A small contrastive audio-text model, trained from scratch: log mel input.
Rows from block 4 of the audio encoder of a small contrastive audio-text model, named by matrix and row number. Rows with one number belong to one channel. Each number is 128 + 24 x the weight over its row's rms, rounded and kept within 0 to 255. All counts start at 0. Numbers have three digits each.
After each channel's rows are labels from the 100 clips, of 14976, where the channel reaches its largest size: "loudest" is the band of the loudest frequency at the time of the peak; "responds to" is what is common among them. Only what is clearly more common there than usual is listed. The data: read English sentences (LibriTTS-R).
# filt: filter width-5 conv, dilation 16 (encoder.blocks.4.filt.weight, 192x192x5, each kernel summed), inputs 96-191
# gate: gate width-5 conv, dilation 16 (encoder.blocks.4.gate.weight, 192x192x5, each kernel summed), inputs 96-191
# out: residual pointwise conv (encoder.blocks.4.out.weight, 192x192x1, transposed), outputs 96-191

filt.54:110127091159106130101157095119162134104123143139159181114147193139157148102121096153159170126131126131127152139148126171116166128186133172135130123097112095105134145095173143174099098163111158073113140129098154149095139133132129140135145162129115147124100131129120139127126148093155141122
gate.54:164141126160095112109103107090099113150200101109125147157160131114118151086099145151118127095153137125139149089118149101119148119161099122162132131125121127094177103149111108134183154099142176133130151126083081114081080100122086127135098117109132112137150131153093126140148096127094119152
out.54:169115135085114150079130133130117120127079171116134125121133138134128150121120159140126139112136106111120137144125165122139130163119163118133148093113218113088134106129108125099144126110141131130085111085174128109107141128139113114104116123119128136109112136083107122138136136142178175132
loudest: 4000 to 8000 Hz
responds to: voice: female

filt.87:149117120086117136109106107147103177106110137088127109141139139131157158129104150126182169110099118103130091155133142109155158106087102114095110113141160169131168205134114127164121118128147090126140112136118139140119139134120133138134144081168131162138151122109159151073136084129110125184
gate.87:153112121129107129106109159181113136113104128154132149147138150138145158123138117112121113141115157170146111141133129103146108164165141093124122158142148112110176134144137113152166146101157148109100148111120084086118193121143149159096108062114121124140130123129188109130163156148127114114
out.87:119137119120090114130146119103136090156170091124096054133138115111122076137099122128167177139139149114184120153102160156164149108139120127123137127169178172114110106129126150157143132127136122144204091151118114102136127124147125139116148176101119149136169134114156104127132099155122151106
loudest: 1000 to 2000 Hz
responds to: the word "i"

filt.133:116124138106101091074122091123142131110078099126136148117117140120097110134151153135111142137124108139132151134151128101109128120148093149105148171101131116120112111080131125119131162050082156111137130102120124156103108122157125120091116163120103141152120156099175110117148121128132135164
gate.133:163135150131112158134137127115125163137146123146111111129138118135104122120137118121124140152162132141126052077129155150082143107150128148112139162138130112150138126130121104099142161184125106082083093147157124114172140144131051106162114121114143129111136148168205144096115147144124145089
out.133:138131121152136108120183144120110147106142129087135120124121121116116135161141114163129114155125100131164127167132103120151133105153126122102164138116109123138156143151175128142113120115125154124195115099114091169065130118060121122139112143153140076184148092124056102142077120124137139157
loudest: 2000 to 4000 Hz; 4000 to 8000 Hz
responds to: the word "she"

filt.23:087120156083147127093066101089172135136111131104113126090131122134148116148126134120126111136094159106118147141121161129070096123154145093131115089104139101176144122122150151112081171125156197104089108105125129090115133136127128134161104117138130108160127105131113106105147142110110134162
gate.23:160113145154147092122085144058112141127128132137150133111169104133157147075114116131169178118144140140162122103099118120141129187199116154134128139171135130144110157148114112113114135140102193103085158127112134136074146112158145135120106134150147125119119102134137114160104149154116135153
out.23:129134074087117151162158109129130128126129115142102138127138118115115165187133179120082138116097121067079107107124123155115150138142124091121090114095126129125144140045126136120084101131139102078114132135128150141121122159129133179132096127173136126136112132135111142112150128154129106151
loudest: 250 to 500 Hz
responds to: the word "was"; the word "it"

filt.29:164119092148140123123078096175110147110102072176167152128118165141120105131108166148106174156147156127100136130156092134103112146136166120153137199146154152116140127124110122152125173114095143127165103127126119125160123146133086106136129163134146141134106122126137160143136124134153141149
gate.29:123146140156109106098133166109141139114176108108162142145146123135116145156125152073147138088166104183156108111109128134097148164168164145124169093131136111144134114131156111146140153109126142123131102125118075116081112136159094134167114094113146160139160118124144117138134155164107135164
out.29:108130129092132146168139154141128124140091138114104129121153180091127130131139115087162167130125101134126135179133132129128121133133102094149149095168140124113138094122103128166166163138137129132152126112126108127162176116137136140144123132125161119139122080139121128152111180194092107094
loudest: 1000 to 2000 Hz; 500 to 1000 Hz
responds to: the word "i"

filt.134:093093113171129108178106124159155153105136121117167115126112075131146140132104127149142161151096133123137088136138110123143088170082122162097150122156112146181068136129129140102105125133144126101151106093148067139142145114138129145124096116118153139145122126121136129108093109131152112130
gate.134:134123142121134133129147178135149110171167113141125162123139153115124101138119186122145100192146135164150125150149103121144146114113113146120182171133125129126146137121188112118096132138125132123135086122060082121140122140118097127143146127159127145105061137108170113131114162140116104129
out.134:118147123156151131088194129102122098152110091130139120132128126151151122133139146173145112134090124163111097138143101106154138103100076129066147124146145141137129123174145146099131151127195147108146163106121145124085124116195100150136125137120129131105124108133149092125159130149136132114
loudest: 1000 to 2000 Hz
responds to: the word "i"