config = dict(
    encoder_arch='wavenet',
    train_examples=15625,
    loss='softmax',
    encoder_kernel_size=5,
    text_encoder_layers=6,
    text_encoder_norm='rmsnorm',
    text_encoder_head_dim=64,
    text_encoder_inner_norm=False,
    init='kaiming_normal',
    optimizer='normuon',
    lr_schedule='cosine',
)
Rows from block 9 of the audio encoder, named by matrix and row number. Rows with one number belong to one channel. Each number is 128 + 24 x the weight over the matrix's rms, rounded and kept within 0 to 255. All counts start at 0.
# filt: filter width-5 conv, dilation 16 (encoder.blocks.9.filt.weight, 192x192x5), inputs 80-95, a 5 kernel for each
# gate: gate width-5 conv, dilation 16 (encoder.blocks.9.gate.weight, 192x192x5), inputs 80-95, a 5 kernel for each
filt.137 [114 149 140  98 117 133 107 150 113 130  90  74 139 127 152 127 110 128 139 123 131 111 124 135 129 122 150 121 131 129 166 110 136 133 115 139 146 134 102 137 111 111 125 137 104 155  91 174 123 126 124 173 173 140 100 110 126 105 121 134 130 134 174 123 134 149 136 143 116  94 119 126 125 133 126 114 115  95 134 104]
gate.137 [106 121 117 132 127 128 139 106 132 130 127 120  94 129  93 108 104 135  89 125 126 133 115 131  61  78 161  87 137 127 147 201 133 109 151 155 131 134  96 110 145 101 152 120 113 123 125 112 163 142 155 153  97 135 111 132 146 173 117 127 131  96 125 147 154  99 174 157 145 110 137 117 117  85 127 127 119 144 101 119]
filt.138 [119 170 134 133 128 119 172 149 128 123 125 135 132 137 116 137 155 100 110 136 180 139 193 159  80 140 118 141 147 136 106 137 116 167 124 108 114 152 132 121 123 101 160 113 138 143 128 121 153 129 143 120 132 111 126 139 147 109 121 116 127 135 146 126 168 122 143 110 133 114 150 148 148 100 127  83 104 123 161 129]
gate.138 [134 106 158  40 122  97 158 172 103  89 158 117 129 116 123 109 142 133 182 115 108 114 126 145 122 148 118  52 140 140 177 138 121 131 129 136 131 135  94  96 143 135 127 148 164 167 155  71 135 134 143 141 118 144  99 127  92 194 127 141 119 137 124 104 122 132 112 151 128 133  73 155 135 125 111 127  98 145 106 118]
filt.139 [162 106 112 160 156 153 127 126 158 152 128  98 115 156 147 153  93 187 111 124 124 122 116 155 120 128 138 159 163 106  95 121 177 115 114 119  98 118  86 146  68 129 167 145 181  96 126 178 131 101  84 141 145 148 103 148 127 163 128 153 147  93 132 169 125 170 109 135 120 105 139 169 108 129 142 121 114 127 132 178]
gate.139 [ 91 131  93 116 120 124 191 183 139 134 112 113 164 122 131 125 127 134 122 118 134 157 125 156 142 128 136 119 141 142 158 111 155 124  91 130  98  99 115 134 130  97 119 125 104 131 153 160 142 159 138 115 133  97 100  87 137 112 129 111 127 122 110 139 133 119 125 128 129 127 137  89 111 132 147  91 106  61 136 109]
filt.140 [183 111 137 140 122 130 150 159 142 104 116 116  78  97 137 129 106 122 134 126 125 140 100 145  96 145 118 172  77 150 130 126 141 146 123 136 128 131 137 124 152 119 145 112 122 157 115 118 139 116 120  79 144 148 125 136 166 113 171 157 115 179 158 155 160 111 166 176 162 104 144 108 146  86 110 128 143 146 166 143]
gate.140 [145 106 144 111 130 132 158 128 178 139 129 123 112 144 141 127 137 104 128 121 113  95 131 116 120 118 106 133 154 143 139 138 142 126 132 131 113 125 122  53 117 128 120 132 150 159 105 117 134 142  90 103 112 141 128 122 167 103 126 146 159 139  91 137 110 144 135 140 130 116  58 123 141 146 115 134 103 116 115  90]
filt.141 [147 165 103 127 163 125 146 106 102 142 127 149 129  92 117 101 133 137 114 131 191 167 135 130 178 116 127 125 125 179 144  98 122 106 132 108 125 136 126 153 124 121  86 146 132 169 108 106 128 166 147  84 159 139 123 127 115 127 149  91 156 131 133 114 143 134 141 132 118 131 111 130  61 128 161 136 130 149 139 131]
gate.141 [ 82 136 122 139 118 129 129 145 138 156 108 133 130 137 147 102 110 131 124 132  92 160 152 129 165 158 108 170 120 124 169 123 142 156 135 164 133 107 112 133 110 115 111 109 128 153 169 133 137 159 101 127 144 122 127  90 136 171 168 141 161 156 135 142 147 124 124 135 145 142 135 180 129 142 140 105 125 133 142 126]
filt.142 [128 120 115 101 138 124 125  86 142 150 123  80 130 106  93  98 148 102 117 121 126 127 104 121 100  81 138 104  99  81 185 179 132 159 138  72 165 126 180 134 117  92 145 160 113 115 128 111 138 123 129 126 116 133 107 144 104  77 154 112 175 109  93 144 102 138 190 131 144 163 142 146 120 110 110 129 135 111 117 150]
gate.142 [170 143  91 122  77 128 149 153 162 127 114 148 131  88  98 156 124 115 150 138 146 108 150 144 108 167 112  93 145 129 131 165 183  92  98 126 108 143 132 162 117 130 130 122 137 132 132 127 123  88 105 135 165 129 143 136 137 169 107 140 141 102 110 112 138 150 136 158 125 143 139 130 118 132 105 113 149  94 115 155]
filt.143 [123 156 148 131 170 140 112 124  73 130 126 126 146 124 132 138 136 135 122 124 151 154  79 119 133 125 108 137  77 142 117 137 127  97 146  99 164 109 129 133 143 108 147 120 122 159 116 170 118 126 128 127 103 132 123 127 152 167 153  90 114 124  91 151 169 156 100 134 107 103 136 120 128 125  81 112 154 139 130 140]
gate.143 [ 98  70 114 134 161 136 138  95 139 123 122 125 121 110 151  75 107 149 151 127 116  97 125 127 144 142 117 165 100 163 119 105  69 134 133 133 115  98 130 113 142 164 140 114 130 170 121 114 128 119 100 130 113 158 115 129 122  96 126 139 152 129 132 139 142 107 133  76 133 131 118 136 127 110  79 113 125  58  98 169]
filt.144 [123 110 152 111 173 132 118 103 152 130 119 128 136 116 138 116 123 106 156 148 122 154 155 121 126 137 133 130 122 144 128 110 112 143 144 130 109  91 130 144 116 112 125 182 155 108 117  83 155 147 158 143 138 141 160  96 136 139 134 146 103 140 185  79 130 135 135 121  59  69  65 121 115 144 170  99 117 131 144 148]
gate.144 [102 121 112 165 171 131 138 136 174 152 122 136 176 106 131 140 127 108 121 155 133 155 163 120 134  99 157 158  61 101 143 125 134 132 137 144 115 150 146 134 188 128 120 137  78 152 140 157  57 130 102 148 133  99 141 122 123 126 164 105 126 121 140 162 134 127 114 119 105 141  58 111 103 123 138  91  98 141 147 179]
filt.145 [185 143  80 167 123 139 121 161 123 132 128 124 126 101 131 159 117  54 128 140 123 113 176 120 105 103 130 174  92 145 143 150  85 181 126 128 164 107 138 163 106 177 156 120 130  96 140 155 154 166 137 166 176  73 119 128 116 138  80 122 135 152 168 149 138 145 124 114 149 140 145  90 150 104  93 157 119 109 161 130]
gate.145 [132 103 134 123 113 126 152  95  97 116 189 117  83 151 128 122  98 100 131 155 180 127 172 121 142 153 128  80 119 142 100 137 100 100 118 106 127 145 123 112 133 139 124 134 145 142 130 117 140 140 104 111 109 106 124 144 155 137 128 101 144  58 154  99 132 101 188 123 160 122 133 101 109 119 125 108 105 135 153 165]